config.toml
model = "image embedding model"
crop_scale_min = 1
targets = ["tissue"]
head_dim = 64
bias = "all"
inner_norm = false
pooling = "class_token"
learning_rate = 0.0019
lr_schedule = "cosine_restarts"
weight_decay = 0.1
Rows from block 9 of a small image embedding model, named by matrix and row number. Rows with one number within an expert belong to one neuron, the router's apart. Each number is 500 + 50 x the weight over its row's rms, rounded and kept within 0 to 999. All counts start at 0. Numbers have three digits each.
After each expert's rows are labels from the 100 images, of 14976, where the router gives the expert most weight on average: "colour at peak" is the nearest of a few named colours to the mean colour under the peak. Only what is clearly more common there than usual is listed. The data: stained colorectal tissue patches (NCT-CRC-HE-100K).
# router: slot weights (model.blocks.9.mlp.router.weight, 32x192), inputs 0-191
# up: expert up (model.blocks.9.mlp.up, 16x192x192), inputs 0-191
# down: expert down (model.blocks.9.mlp.down, 16x192x192, transposed), outputs 0-191

# expert 9
router.18:488444460464460548450467547387502528408550485445501517457590561523470440546534504540541561540485425519557554549554484373446517500433568532404533482538485510537398572510557487456495453567505437510435473463507499505497500564501534552577513517507538497520518513509472528590520435424573485522493556505464462503577598497607450428523552454458516513609553434441536548483532563600501539538568565497464458462403489511457504440526486515420433517483505529435486456538520556473458537613543479543449500534362491512559541468555508492517470576408545511460471540602460512483519501484505333457
router.19:549482464507467490444432590436530527385521477417514494453568542522489409520471541543579619548554422518513521534501506384420560445404552544475523521497425513581378565529533490473553463494492403491461488448509493465436457512451502496606529468520536447558520479463556548556548416397499448579497560489453416481555594507610421442521525454523519512566523437468536544485471536576539521481519507525471480440478508527489497432504497507454452549526475490463443452548522593521474518595519437536457467609437516510597525484586504528503477563449589531468446531583458474472516499447474405520
up.1:545483521487434425550610464584506472472528475601513466472457493507477550450510626450514510509582499586426530540494532483467543473496510536575535531424435509508482478513471494497480540411579422518564463559512422523551423483461564484547432510486421548615487415523491552507528553508530542516486505538516518497502475556675527424379492477494543507517602494442471492477502511462437484460512477440521585487462517478529397541469556435534516522488531582515485500569376522435416488429517497507388454569531500543588493490560398515495443506510495413528454567507442435457421512441429493465
down.1:507376484575499479538388550466480425533590521503532531419440434532512536535440486445420482491500490507535393570488493535483531465479513597469459510451457489551519556468562551480477454483523576533460523470526563503562464550444474571580477501538467503514530538554439479433434466545555414507485514520603540398454492438520511452422436440449530363463538564449578393420564524458501508490472608538485508621522503492554434454555549478544497473475420457498480502491521496501365481414550479493401420549464467597499493505549463466515468528496450515488525450469534509391451434493461483455
up.2:452477507519533585464573517459480473426473376452475596445473590501492505544482620654515552544435550572484543427436554520493518513462500499457531437496506472479419544530463517388536456525470494497539567438473562432474440508451503436554531487503532484460423525498517493494529497516492597492506516503563443508535564625479483508514580469436522526502378487457477529455538519558428442445463550532485451456474408501486483485510502469447470447497492542475499474473435606544525519538509572529482571526502557497570549408409476509561402528499471385517473426592491453409506599488401441468
down.2:450435604555463567491492509549570515463384524545589512533438470514504568441446512641526504494502480491537509519388497474483560581526457468434507562425460374437494501506530529463518463528515446533533541488539529533462498519505634452430445558446421500516524458525416551453452360611530473447518433450534495434511457509419566510559458522474500441475471604523513488497565488446424414450513514498523519493497473438522506511568514480547506466542585422537598506451456485450411515435511528580500514508498390514392492543416508463488476435535512408516511418488480470487521470456551524475
up.3:578500508547321554503440482500553543484438395488468469518533400549417524558460562489512433524579616478572493487527532454514571499575465528555559501510511415409506484502370453488560493514482532406491408495441508465495446451545498543400538489554486543449530478596469509437482539454490486430472553445546485447494535483489472618519433462417566544537509451543473504506529542498480421576507496519571468533519545450512460516429446477591526453526496453568575532411513488499536454487345541457552532517541514517478576475438561456507462466485505533508523545464569415559489500585525509517
down.3:500477506498506439510460439522523464600564524472507543473445583580528480536460457534432603490520518631483501495567463426543416478412498440583519483534487497465554470528428453629467492528514476466542512553535533524436454438565457528480498466524503476507518539519546560486434427482486529508514514482368506524560514520414541512505472483644479448478456544524513547583450550558571539456458515423371560476567501446467474528406484586458563512455493423479378580536501464472511404511483504548410572481473455488456483482481539497501494483580516511573460521503417358513500446496486572579
colour at peak: pink

# expert 11
router.22:470484473535509504534401571452565583503480506455519491517614531475554454539514511576556545493504512491473443511515442446463504434487519537528562547542533507603379585499486468501495473502441469509396572504502500453460491498510480468537444501521501458495569512587514610543603408462444488492498568535461469498519624512479481482606506465474471504562506447486422603456521490517522532557511560497407446454490473529419556475529441538373444548462443467397454512517546542609597424620426497494485522645412484457547498539534500460449429470520558503456461518507492501444513498454533436436
router.23:548503475522495505507417574443591516497482549404548500496603563513584452505500550586492526479604492492456487550466501408411508382455514512535537540541476548598431552537476532535461441475486417531358517539549526466428455559503427480572520512483476500480547502567525538534592480426453471462550508486415461474564560493543436440576485418442474555532509444520434536476497517539531504539465488506415389420480471531455572478545460544433467503492444493410441506500545537590533458572435468492545487634416474490566521538510570464412466463463579525471501528556565477454497478477558462451
up.1:504532544484491529418488573466465489586477465478538428550537488485428635506537521579499526491471478475449473487521519471487448549450523598457555563482596498522546573481518507533540417518424495533453536471500452562487488558448561383528539476481532481506446548508599487588434465461430401478531538558503455523674512453576504598537511427507507494475535478560513632487444548543477537474542474459466382514446463586439533433501528601491418536465508472573479460502569588584472535487493528411424432527405542543529524516502510495524540456476474530518502561495446523411470460567516505435
down.1:459546474577440486454486523568496441451422465506424456423465566507499485485539465457562415436437536435496564389434544503560517571536507498492455436509465549511496502503450479450446488546521427578563504502446548545509503436561558558447490542568486549486500448550539497412472500495500438407474454445510538614556463456509539450524517571480546472470446495545513486548528506406569448407438523380632599473532587444600530458399443462504498383541518535504563451470449512416473506500484493482465454569542491487468502497442504468584592436511471451511494456551453543521544568612499457506
up.2:497465583467419580560453478487491442496540481472616432518533480498416470421487432548547574524524625454508502513528533535473512481456533535450459553475520540446553551468547511470490407492555518528418488511474477525506515414468492527552592492468473535523568522462558536572457493519581517471582456485528524485394447477531488461470520439554626522444575511510494465510506472433527531546503519517465524518450483498433532529556553600568407517433527484520393587471573510553438427323543509526548474448397542514493461515536600519491577527537520542491571596477464486567562493523625453503
down.2:457437569464433468490466538506474573547517536463543474541483477559442505461457429587563519465538492479607438434447568539478526579444492502570540513563524566456536549510527549524465494573516432600555490456553457499515541545641560477581393498571497506558543427542468559424579497455469528450555396543537443509558522526495506473479555498457466456486529577529486422558535553402505459530575520457577481492536524519590544596522435504573436454547531487485521498500509493472476462528484568516490535538485460415407482467397499515605555573471580499444493528518430525592552628517494462528
up.3:422508483515470476537490571535526489536483473512502537462535535458563468608464487495645497555414532450520587490471555539550465442513465537556485505552451533489477546475441519498549454538528535478458519490522493456569355493581482449486500508447498574607566390515458574506595443464464529519593421558480552480417514448551490467472424495504612583542565518432549477553538496512467507481549497471460559508526574550533522471507476420594472519525500444425526460469444474521542470391496446428499483543543515464505444669459509560429552469435558465579498547488591444496586477452560494470
down.3:547456469508515447413540495482483556536418540528514594524447438496536492481465488626484501447474501541586472421465476534492499470510543381431447542547420465536509483520500452473491559507470519558529452437522425470478616493496485525491573574516517491407477549522483499592546528491489544563530544500431506546477513469502472482568520487456579584428571530462385482470447535564426468422530537528459455493503532467508506469413431460486584541680503571487549489427592491502514390526532494523435546496493498581429448564462485550429510416527481556548522530448582458406443443389517502512
colour at peak: brown

# expert 3
router.6:522474512493454580432429609470487502537462542484492487552478503493450566631402513433440517548557489568523541524522508475429428563466528529536464449422476530597577556572421416513376492532462475559557503501573520499492472487548459548501506510429539572532502454506492429465522516446494449456485487414471438433543528443574520510492512426455442492416487487534460463548441479468519552486465494476546412482557531463539491563539527451578415528452463425513536533454588475501425543577551432546611461511554524578510588521416565458574565488458419572466507499534601519515479515565414555450
router.7:478478456499512604509430633410463476502450618456595438549451529606564504613398459453440556469473486514545494552475536404508588489514598549508401472421413567555563434435470496502420458466498499545487520581566542463526476519476458536542447484477484500595500466512569474513486499446511416521508521421532445393517526483508572495495542494480510516539459508551493509584573539475503497488478453544479466380487497486548438518499512525497499526460455449512524590430492426569489471535498463526454448623514561572503560588482523447447534473537414547485477462536595566487435472548512525486
up.1:477525549528509531508487498503512542448479387584463537431449474478490515492505564584453538522462474532489499469421572633584496530519452417459512483507482436557508517633478478535498533475568512547486503532416483534494542483484478535425529517411508525455469497411450526511506572510502617527516493540434509511461427670429525568483488607476503493486423537393453431510466445554471480475420511490600569606515506555520535530554484406531497522573510507540471468528463506453533481418470446551544526486527448512473527479479473521503462489471541344576457501511447491579617595454530569565
down.1:543442389510546460527502448460483489536560446490438468360625523510491390541590589456532487597528517577508539501579425388453472479392470488511538466548530563499425552535532551526552475571520527563514565447476533479541489550436458458579560504574482544415484546490556529582557457483492518556497522537487476508516411506546428495467550430546470605463569515515481518388496479527500495503501538479481450528468433451495477421478534524497521493457459478468457438593459605484492577517546561489425459520515537502585461456583527547453487592445575443438459545516465468424419497477526468536
up.2:450485506511488511559476517488477449460490395583475565413407520516562480489513469516468494538477498502500496424416526613615468485480412380518477475506466539532544467583436474446515530446596522588516519589433532483447530454516459572457508435498403460486487474427500521477495580479503538477545475506421525459442454693450473491500441579454543537450429506502497414551519483525536434463461496553529582477542525473577443464574559415526566444544485477547510490524512413424553506397495475549560572476579452541492453502526508518474472527477541427518487486497510517599577594484520529584
down.2:510431409527557445565505460490513562569552498478453505402600565528518418510549497488589500531548481502503497500569396450476465430378428467500560463602532560490401586577546473529526512534478472549485505482468534480521467531417531505567558435557511498405470592435541512563575472483451525589527494505484440527488486553539422438448471465556442566464540464547545549354485503492539521464527532495435463510488440513545462416481559542468558493422474504484451414600494581505533577528504542548462528430560498485592485494580509552430520570499559466476510497441422460433414459505538486528
up.3:477576509536528574494543499541513526450528410546461504397423434499459545465481578563485542484413481528483536502489505600529510556535497543451474511471451407526535458537498548490503575500522529507521484459428505499481588482432488452411523503430467518502426477457465544506461482519525679511574460491513513531487474668445529550458517532544484507480436552352448491498479508499422465459465534481573536623522452506547541540514531493501509506542531504548451441585395536516508523372494498573531460522511463540487529398482536497522417423547537346551405505526466504544585549495447535500
down.3:542454425516496469502560471489481520458613407487457505399616499517447456494579617472537521563502434542506499554537464441537464493422465478498521543570508493526392503492548533502511482527535545477469527420452497483590486534422473426560523488466521483443486603450504573584479477515526587548494551524458481433455431520602396506502551436542426531501591489426466517377505508561513510494500498489505512580440503495497457473484540528484548479447529572559484417613450589454459616477519541502426492475482533517548501492605485554516434582473589445496415559522429520457505447416464432509
colour at peak: brown

# expert 13
router.26:547551415466580454518598394503542480495475477522451390443537482491571546457475481447471440433547507424554452547493522468480533463665493527537430564486441424446504430469556502431452542445500527372599492503457476472487541466480537434440445486484555433487463473464453570452419572528429514552565516422536501510428503461474534452461437568564515519611489534514523587466459531506544461502500486473573532532401491571503544514462531517418601594560554435526559428524437517531596514494502476500466490462545482413513486495539479549452543508548429522555408503464452487562530536533569512477
router.27:524483497534536489527429512448562512491548577453423481520543480500547484521560615532504564476505527500610497490538512430509566469569511511492523609532524540556494432457542506506435487350438476440428482573555447476413533476462535459478431501464441487501533460516469626521510455476470415490574550491515478502496580522505468422595496549493516474632492502414524655512539522458465488534471570541465474439452559503386508564517472464426524530507479516562507561438470466541561351492449440528456535558414541537473430611447519462427497481492545543522512494473541541561556505450524449442
up.1:483488499468557404569462463541573484542509555445518481569613472464517506459451447423484516428573410410544480536580432531452495477467480548469494410520573497500493541529507444563445492516515527561483461483557580526551501491500488578472497461537420504457526573512393405461498474498400520494439536462565455481560437439417570531460472448574492441499554529570566508427466467429500496464579473493483502518508573526504462440475570572566525593471543375544489536508590437513523463476564514429579428417506528578478519546521572518510533487515482603470576489413516456489484410515472608439
down.1:562556419522552446430544520512509610426461446554492447460553442567460527443541513454497456545500492477535517562503436428449473541486463515563465515545524434509479525591561530474572505489442502396584478476435466511415522564486528416428541449466534467490454484464475568557554513544551482545547516481476622550525471454487529458397445445584504583543552573428491553446586482586475444532553415442467404548460437597426594446531499570484490533602573543442533469541539490523533590453443437527473485474474483432467472450520509550525582494513555510475479563473418470490566430535546481505
up.2:541500492452425515356574522468462416453490407512509470468513511564364509550484534505467542530481506568463466551460572423449512549423536531528473542453426488530523441407477551474466536478563485505560528471482431554537539528546477483520466550485556565533457531449520472487464576521580500518493460479430537404535516493676429447498574536476466557503500476462472494507555539583477493553454499408505492502451442478556461559496528471464493437486484584497530471478375563474386595525544529507424441561524528509531582443472495500588425583456482493474459514622535526532434556545438415513
down.2:522442555518462571462413520370392522447537434496467540517484496508440529559502494549434484665501526573525628402478504498519510503497518541508489494442518526519512494559484511414533457549532496569584531503515518471553479442451549538495528464463473603654592367581587471490613533466526491477427414532468517486485529538557513479458538477410481543491507480487489512580516491560507517560486568481485499481555541395505455500545481405469486455497477577492507511534477517489362502536590523514455489509527560564544520548504510480532549584476438557465478561577553529464424561493477432481
up.3:471461501512478452494542431511439425485463593482532532543485549550510486448450445405501488423528419449529498595500490446518538452431588570442501462502449504451507377485585554443424457507500576561483509473555549550553439514405435594542454479536499521484495527466490431517415561508381529438502461412534473488588517495519549452461527496472572482489521522635554527518519565480540442447513520468480512533526509493520504441549609538542526444406552415530487474479466524496458562478639562461469476488479593584536549544495504475453544448580434562500610474519487472436482475547530594419
down.3:486495497513464556452435501539430566426529395514500515460521489517389534566553535570528502659499521470504537518536448469446535526388440458550513568504538527576426534559564549442536471417441484442514511450466491424445511556481496407455558502491552497571492471473529556492559444442490409471566468556427551534543559502624375457507512441488600555566518529450501541536562473628443513541489532547464433436425490464529470498550469482437519499524484523521542506483532525497444484481521472523536533451509560428591488519526474537480545522450525496419546632557460400473531543487570420530
colour at peak: pink

# expert 0
router.0:529519436496480522457414601476521523491560562478511448485608522503500394592495550524538502496546556518520435552522498417474482464449547531552520538537492549618445510405511490581491450531414475459369477578475520508477527479597416492577511500510520521470535563561467542512606447388508452515509613522455509528543531480546430440567529426428450554554552428446476584439555517552556508594503532500464406444452519503427496504444489539398526475499438555472489548491526551469478506577471514483461518616377525450559524489513500488531450516429535486483460494545561574486504501469521419424
router.1:551491415488465513496428644417523488490499515444495473464572584518522399585531557529564551485530560564560503555526455419471434450447565516504578523545522519613458518420509494601508432530415507463424524528491516480514505507563441510574477530582535546513572520531517524518598461410514501532485585519464537537564474482584464463538575427422412523536552413477441584466592500567571514572502488462424413474455482512486497515445493503442484453468444525500475448511544550480473521580468475468439488601388482426556541510515512462497485528428571503461462471512533543473469462458499393420
up.1:399499586511524497483512546504558412590410457450514549557522475517483571543464446546523478517465523434519506549505479538512447568490531507442505401470530532471576554474519490442493469419417536514468428535449504505450541456465513533451428462509450547506485416495578508553479452414456432508576571484375528568447548462460551483495507471460480505435454532503467465563421536449513605628477462483490452510446498466507430424538499479512461501411497454532543550516446502592538419494399530362538530487591523515551487482440496451435425357521489538532458575483460449535498522422460486615
down.1:479583490457561551632462411510512603447466398530446462477491472543403393566561453525503475492554509543520457536535503443524444525496504452485530470581585451547526460498453478505419534499490529560524463483406472419486544487444516508428438551579575544520612520478424462450506529492586520484490507440434418537540487492460465538429480519449512517485579476527485487441556433483530454518515536548464553561479545441439509550540551418555502546508487580461476464539499421532528544537568502489424484527614421512412467451513491595393512570432441566475434454444570537504444554545423441478
up.2:485473426552510381482601500522475469535553641421526441461555487545512394484429496416450449448610526509511405547448502407501491440544497531474462467559469506577551520427478507512492591540546531467604547534585505578558618555423529443543421542421448504467510530507463532459463593485568471505421517464510530407512455489554418518428491512442461486472593441584528482437407569387528503502434581520514498533459498489466540481501511566460589447480499507490460537562445522528451559532530504486453430585484516512586492488574493495463521563520545477499488526502541539500463472542537491534
down.2:504521392487490461458537523463444507497631499579575461456610470466556421525543538443494414409497493493434464619476479467548483444535598550520418480457445595481521484456507466458515429473541521417536512514500467467535559454455443440600478522499472533574502424619526521537475510547529512471465493529502486457467516440570475456425496571481454539496541346456552496498479516521527514549519471499534534460483484543483559454483500535464572463455491440517472516438418542533382454592548478539420503602410521575592544557524462468478514542547474560470395538494480530501423539441462410463
up.3:482505562434450462526616474565548491526556483475557515454513490491507377471522428577470508525519514449470502569458508451540484543362544492473525545480462493421484459566510493437456528455495522429499488479518444511539603512453531495378529406431469529439493570488529581472407529493484471473482561584541444463480418623571464447535505510511495384512559399568510485476432516486523496524451484563508602506459487508459485432461503511502501547475476585599455490464370454513446487405505551517406554500478471432511520488591447432557461453556544462467572429442503511474441434583496430486
down.3:593522472502475582454505487527469440502528385517606450561532474494559542466502501525502614413526494520550523532445431433523537514590526467513583496547523483475557445489618518492443546555572508513508514643548395513510561523547514388530509493532441437548542456545469541455561619445521467497478499485563541450474514450503541530481489447506442574510453524533570518543547555523389443456478474526539414477535547522498501529381520521519520442479515479470555439434485459583502570481469470519579457593492481448441472571400559486615625453536451477530550470457532512484459527544567502534
colour at peak: brown

# expert 8
router.16:507530506499520467451458472525570534426482533462533478538594385502470530554470581502526583408546449467502456524565536430458584529406492541439454439491503448570461512479516555459532506487458409543435449481630569434428574573490561535517499462511456480522499498421529541439547372460483467534458553466498481488516534486494547460500501459551468472587555507448545662474533477482446499479531560467488453507422463508456497513440512597543477624572490521592479516500541462578486546514516467481424495539578522549527520545412489494445482481412498529525574509575409490460532500509635465597
router.17:440581408597604477544522557536592609471452556497491449442505394531521503543410457501427561405462508495486516531517433515488524526465446538491465410450490404549514570513537444503525521473466579509495413424562630463411546462470562442500497447437476476543458466488547528498474509530554560569516479509548547499559484518450524558446466442585530490552587589557506475479499413459474461480544466471540494526482479530542491480419524605580474579559595488561491484547578422601479547482434489581501456489534498514494471482437526499437569400551550465529503521434455479455524448505563500549
up.1:510513475454507501483506479485479573544453403577465451444542449503432482475450490449449506492557554503504559518508482511523477550423451586462447435516555438516437535579538553582511543548478522604510418463498504552473508541536549492474503478452483530403485620437500511467476478504516578441506506625464564479581479499534528518428455454584485613538585578493543468371520480473388465494461425478562523590539473548541464483470512580600447537477531564515533480582520502469452576450512547561468462429515509484396524402484438532522538395511518499497482517463445511445566373600516542480
down.1:511510471572515527500472529487545539510372443525511485443468570459481488485471418486541483555530506569456489506463467457415454511487483436580521459504459510524493522629479443488570509505526426510623498435502525529444446513515525537571435509540600548483504405531538407423445527540541516433482450383534512616570511506489535442414488514511554503488449584542527501492467524482595402476543436541527515567506458490586594532534549435547373503552519537430506391523468587500498612533514470564517467492510481403503485457470486532581600523471469442470456461463495534512513550627439534526
up.2:550471569540527530418573474493474458476540519469567535570536473545555591477506537565605482552532476601446538451468561498508457439584481452459475488428395476502492517456498551383497502573561455474601514452508456402541469499476538496588444567470423524499515416561443555506517459532534493558506467387504494526372538478475524437483507500503512446475488506439467553547576478519569544489519530430513503417478484453466543491512474404445574482516505610460458503507388549555443473563502464470479467537542504538556547566526496462528442645497461462517513518573497466537476662417469456485
down.2:556468570533428539443428440470450501470551530479468600585459432522455549460518566568506548565528428572520464439516546540560435508370510491434443538465453431523394495482488549533545521463532463589392451564542509480522465513484481577550544511503448537488563554478480555486538492444467480522474489479435504428396494451506451526545461425460446511525574511389492525502455511485476569419478528486463442483564501500476452498472481517534515627515519604479446576517493515443365496557536532477445505535479513572439519556481520494471490480409599550542600575603480473457442452402544514563
up.3:451550497468468617418551521519468478495465461598526504452413467477367479511436537531485547464436515490526532552478531539483480610413524591411528433456479437540541459491619580582495516542469550502489509489491551556456523596460505425469490521401516509524456624463620508512513461497486545458564488573485501435537500557526521565519527459531461600511504483458455474502525540544405523467429504523539482549502441578532511590428548548507398481507479532470473499522466571503445586456475545583450500499492550483495624465383468479499436410470501397474456452516471565452500466556529488469
down.3:488516505590456576505467556451500501507442452525563495426465590477412468562473467503482525545534469596450479473463543454464434496444519469529495435474481531540517510583491441488520485534515413559583492487553493520497498506519498533589470530507615579502555455553595396521491518484538519420481476370453455549553526503555502511443542460465490462447418511528502484535429529522594424456490491521563512521533471479518580590521565420548416411505478548441462464509444576487370605622543479599486474546493500478529557481472496553591521522390504433516417520571555559463467581536424467492
colour at peak: pink

# expert 1
router.2:430491508460492460519549601473500503528530460544599540579570444426541492529471527547485529481480564523495530489522436548574471481528512505470480465540510486594503573456564439555493379501450494420433469530457497493430491486489505456549536484379460472457564523594485526579564500518510541474473564543460456515457526396465529572579483535406462500530569440484435496457509487547453527619454489507510507527492379550356464522578449533505482521481511526389436549537519566571547418506427539573511571561451479454485566475506461396468448516546461477510414431458509525429471475451516387419
router.3:463535528520612546564573465527566551485506464541601518510490474444554515453514570542580558408501605544502530539509404553540475498548506502439457510512534446553479475488505476547499454460465544457448450486476442485447433486461463391537512487376462501512511525569527562549531473563461543456560486523540478524443578510466547560507509544501533455558497542432448472525601443458458492554397504546469524565496399550368558553580464499521502557472479528371437511511432494599478457435416548581572535623525525521449523461452493485490473454599503435517414461455489496471551470450475433435
up.0:535529455504476490513493483535460516509469456491581442455486515505439538500403455616472449486478535432495535523433541430489465534561480521523574478409463491570465382489507561597560536599418481466538465488547567557602482481458492373467444521584323538516470550540488512474434503496512472581488482540468538473566538494601522511530467365513486600447529537498528502613542557441502493501496494427477515529477469504458596402530558515445495485550521495475499533483560489531452625585508482540494450427526538428450512542464488573487478460424457457463526607507464545545510447478511425515
down.0:547512485532411497375491434487494499437531495395405478544611555550488531540491545506572475551564470547582589480502534445492613466475562499479517457468409514448459478483495525418478461562417498469564396544551529421537464464532483441661472521429539534535445493422509474528475471531603521535452438432400409446479495527527500465486554458580554527494527587528435524480488487509523503538464510443534473510473574448484558422454556460481484611458457585488401510489504611498496602490562497458446477488464504458557485490550408457542554530516519531507450547502509506534433515496525513425
up.1:495501510528599420543513507486530481493485603500483493553532543508548572543540465457504501459520430519539538463489547513484559428608489439444501486487372481434504485516487471419458504494554422463556453407533602361483564444534535567550511474492565417482460396481460520475447438539486548583447528364535476503435535440449527470460517565550528434552475479465489517504501429542589502453556545458523539378460522491528462446487505411500481564574533508546453514468491490524603468568503527426495554424554455497534450606489482487454537590514446489566457502489423393543443562451562517554
down.1:456484493470483474592524502469540462544552559568558492565524482465560474547547533446422503456472521474555505482521486584591496469527522491423446512565572529544585448442545506570487473459525496488376498572533518482441561471466468482509522456436472444467574576476492519562516556525485576505461551579424517387414459370459514596544558542489452463565522445499533499502495458556461559547447533552445554522545429544444462560476475502509514523497493439549513614437537413550589391464405576545499557550496463509464565478529492508402432507562443544563460438485524543433409433415514472456
up.2:540539530534593565498542425527394483459398424565494495510451503437490485481479515559484425513472510441551553501519455551489414675454484511437487457501518459453548431548502472472486538479497522508534498511413391536551476467432476490488442518478504524503492475440571487475483452549396555452532470431552505484487501519484508511526515521488606614414491545556584564562557512412441509473441502526530550513459406595517519523502502565558480412522476494463521402513514491489421586444462604498545521535534569512447535434434461510489482373568436516495526453504546503561515480615459620462
down.2:439532517536550534505534474510561624429449500458528574532498509569497438412504528570519499521514440492381555491490491475514472476459459478487537576556499390483482490533428571523629481476506444445467503384480493512465447546512521400566467508469539451553366499449486547514485425546493525568477499473495496541451517484433451454496473477557531453526517578428481567462474443566555488515550476511510492548457503525521611441501511515461527641535523593442450469563453562514555521492444438500523565452524447431389439540530484495471557451448579444552432552463369459550593472527414466488
colour at peak: white

# expert 10
router.20:472448467485662499604514529473503454562520520498501472400449542523558368504441449418398420468576479475547524524472520490418532488492482547497528430579475519517515524528511471481408563466558562475511549534536579511540525574359476531512453414461437487484531510492533465454481517540481433465512457472544456438517437583534493456456486511481475480410474519586550487504458479402554469441533554547506504488521494447545497408481581561516555463494554373555512447555489526518527542416550466547470448472571484539580520542538604498418527528555470485477504394419511570486486483603528576487
router.21:510487494427632471620536472487488446588537492482474535418472556463608423446482455460420452473525443454515494540447505526479528478536467524438524496552538523486534485535494501485472499496560541521533570534512536501600513535348487496477477392392455499430497584440510507524472509548421525482491460528560481388461472541461485524451475545527453498431482516574542461449499478390584500412485525557501532517541479510520540411519568506499548453454536393508457473569443498539572517410551524546486463477524464545557529528592577504410512501601466500476485384409535569530467453592527595454
up.1:476427508469552521534412531493531431599483561494490550498389524545586469530490437512438460506482418496485457475437547572523522496525507475483522457522459627471558499489483508457436492573545497553474564542529582526567524529477477623504433470540416470499490485481533478498478526482545399537478423483506462426484426540459516478509500513460486517437453437543544454553573560491612505450529496532513544414448572361552496421491540485471514441524462417582519554447566469426601455444558523503515543453561484515520460598534531467392530539470436556466589448420520557550426496559595584537
down.1:391459535472543533562433534508462488564531522478538594481413560517560409525451382601450540501479440487497485440361491532549540459448537448506471384512547505522555506482507447515468463518512486562428535533577562564524469487467536576474400457453446487467556523492523472499549532509460535558471436492565417455475499580440492529495515508498474471381446508605576483490486544430620480390493589541492527459531552429573492475540577516478541485452446411571422565491533442482514488451548482497536534466547488556556469568496506467454460477480485483492541398448543562486424429576536562508
up.2:494434545456553508513418509509525430597518580505485567513420533535612496570499425519430457501470423500465484469435567566521516489548480478514516440551495623463561485502460484453446457544532507574462550546482558497569494504516449603474471490530423475497504494437517490531497511451539399531499458491532474415497457578452499470478512517479495503431440441551534421514586574511537511435535489509508513423443583401533477421499524502458494458507467445581519544444553436409629453451557559478521598456537494530507460604561517439435528529506438528500611448416516565553434481535576615565
down.2:404446554444527559586431565503450500580508537481568532450443557540534417515443371591450561513473451494486479431370485516535534465459526432516474369516559500529551483509541454532474456535529482547438545516578576568514481501489520577475412474459442481477554500473524479465545514498469530570485482471595451435469487561440511557494501470496493435391446515621570487507489561457648499407483581554500513489536559430585513474552579512488529498499465416577430530493518457493512502468549461517585550486500481555550487567515495482464446474479484485514508403438537543444446445580531576524
up.3:499484474513447595471566541445430484485469406532540457411498495459334494544493539475516561490498536560496461573518448480467510574368531580515558471504493489572501474525489546522525461465498501490500489462512500542492489546432446446555536514493569557517418572466571480567514504534508564486524490538488491450561489529581488568484613485484439565490493430483433505462491487518473500482492527537468496574508384521503401506508520552546440479430468492452469466557417588524383599474520568570458435574516577569561628401511476507513416470471529422487415475580527547421476505531417418445
down.3:578588448534433515428543550490454505431490462564442440486580451459417562591458556381511483581565546571565484540557550444497405549457489591527462549434457439563468500535492496536511487487439497491589455479413476494479515466530480497514551562429549620459480480518500487525564475486505510478499543451385508501512466406526483511439482487521404547606531500426461537478484490597471547551465448406542445581518500542439485549485427436536475542497503569458503483484482524495436543541468466474462452560463523465454583388481525494591535536448446506541447598617503555547485574485433487520
colour at peak: grey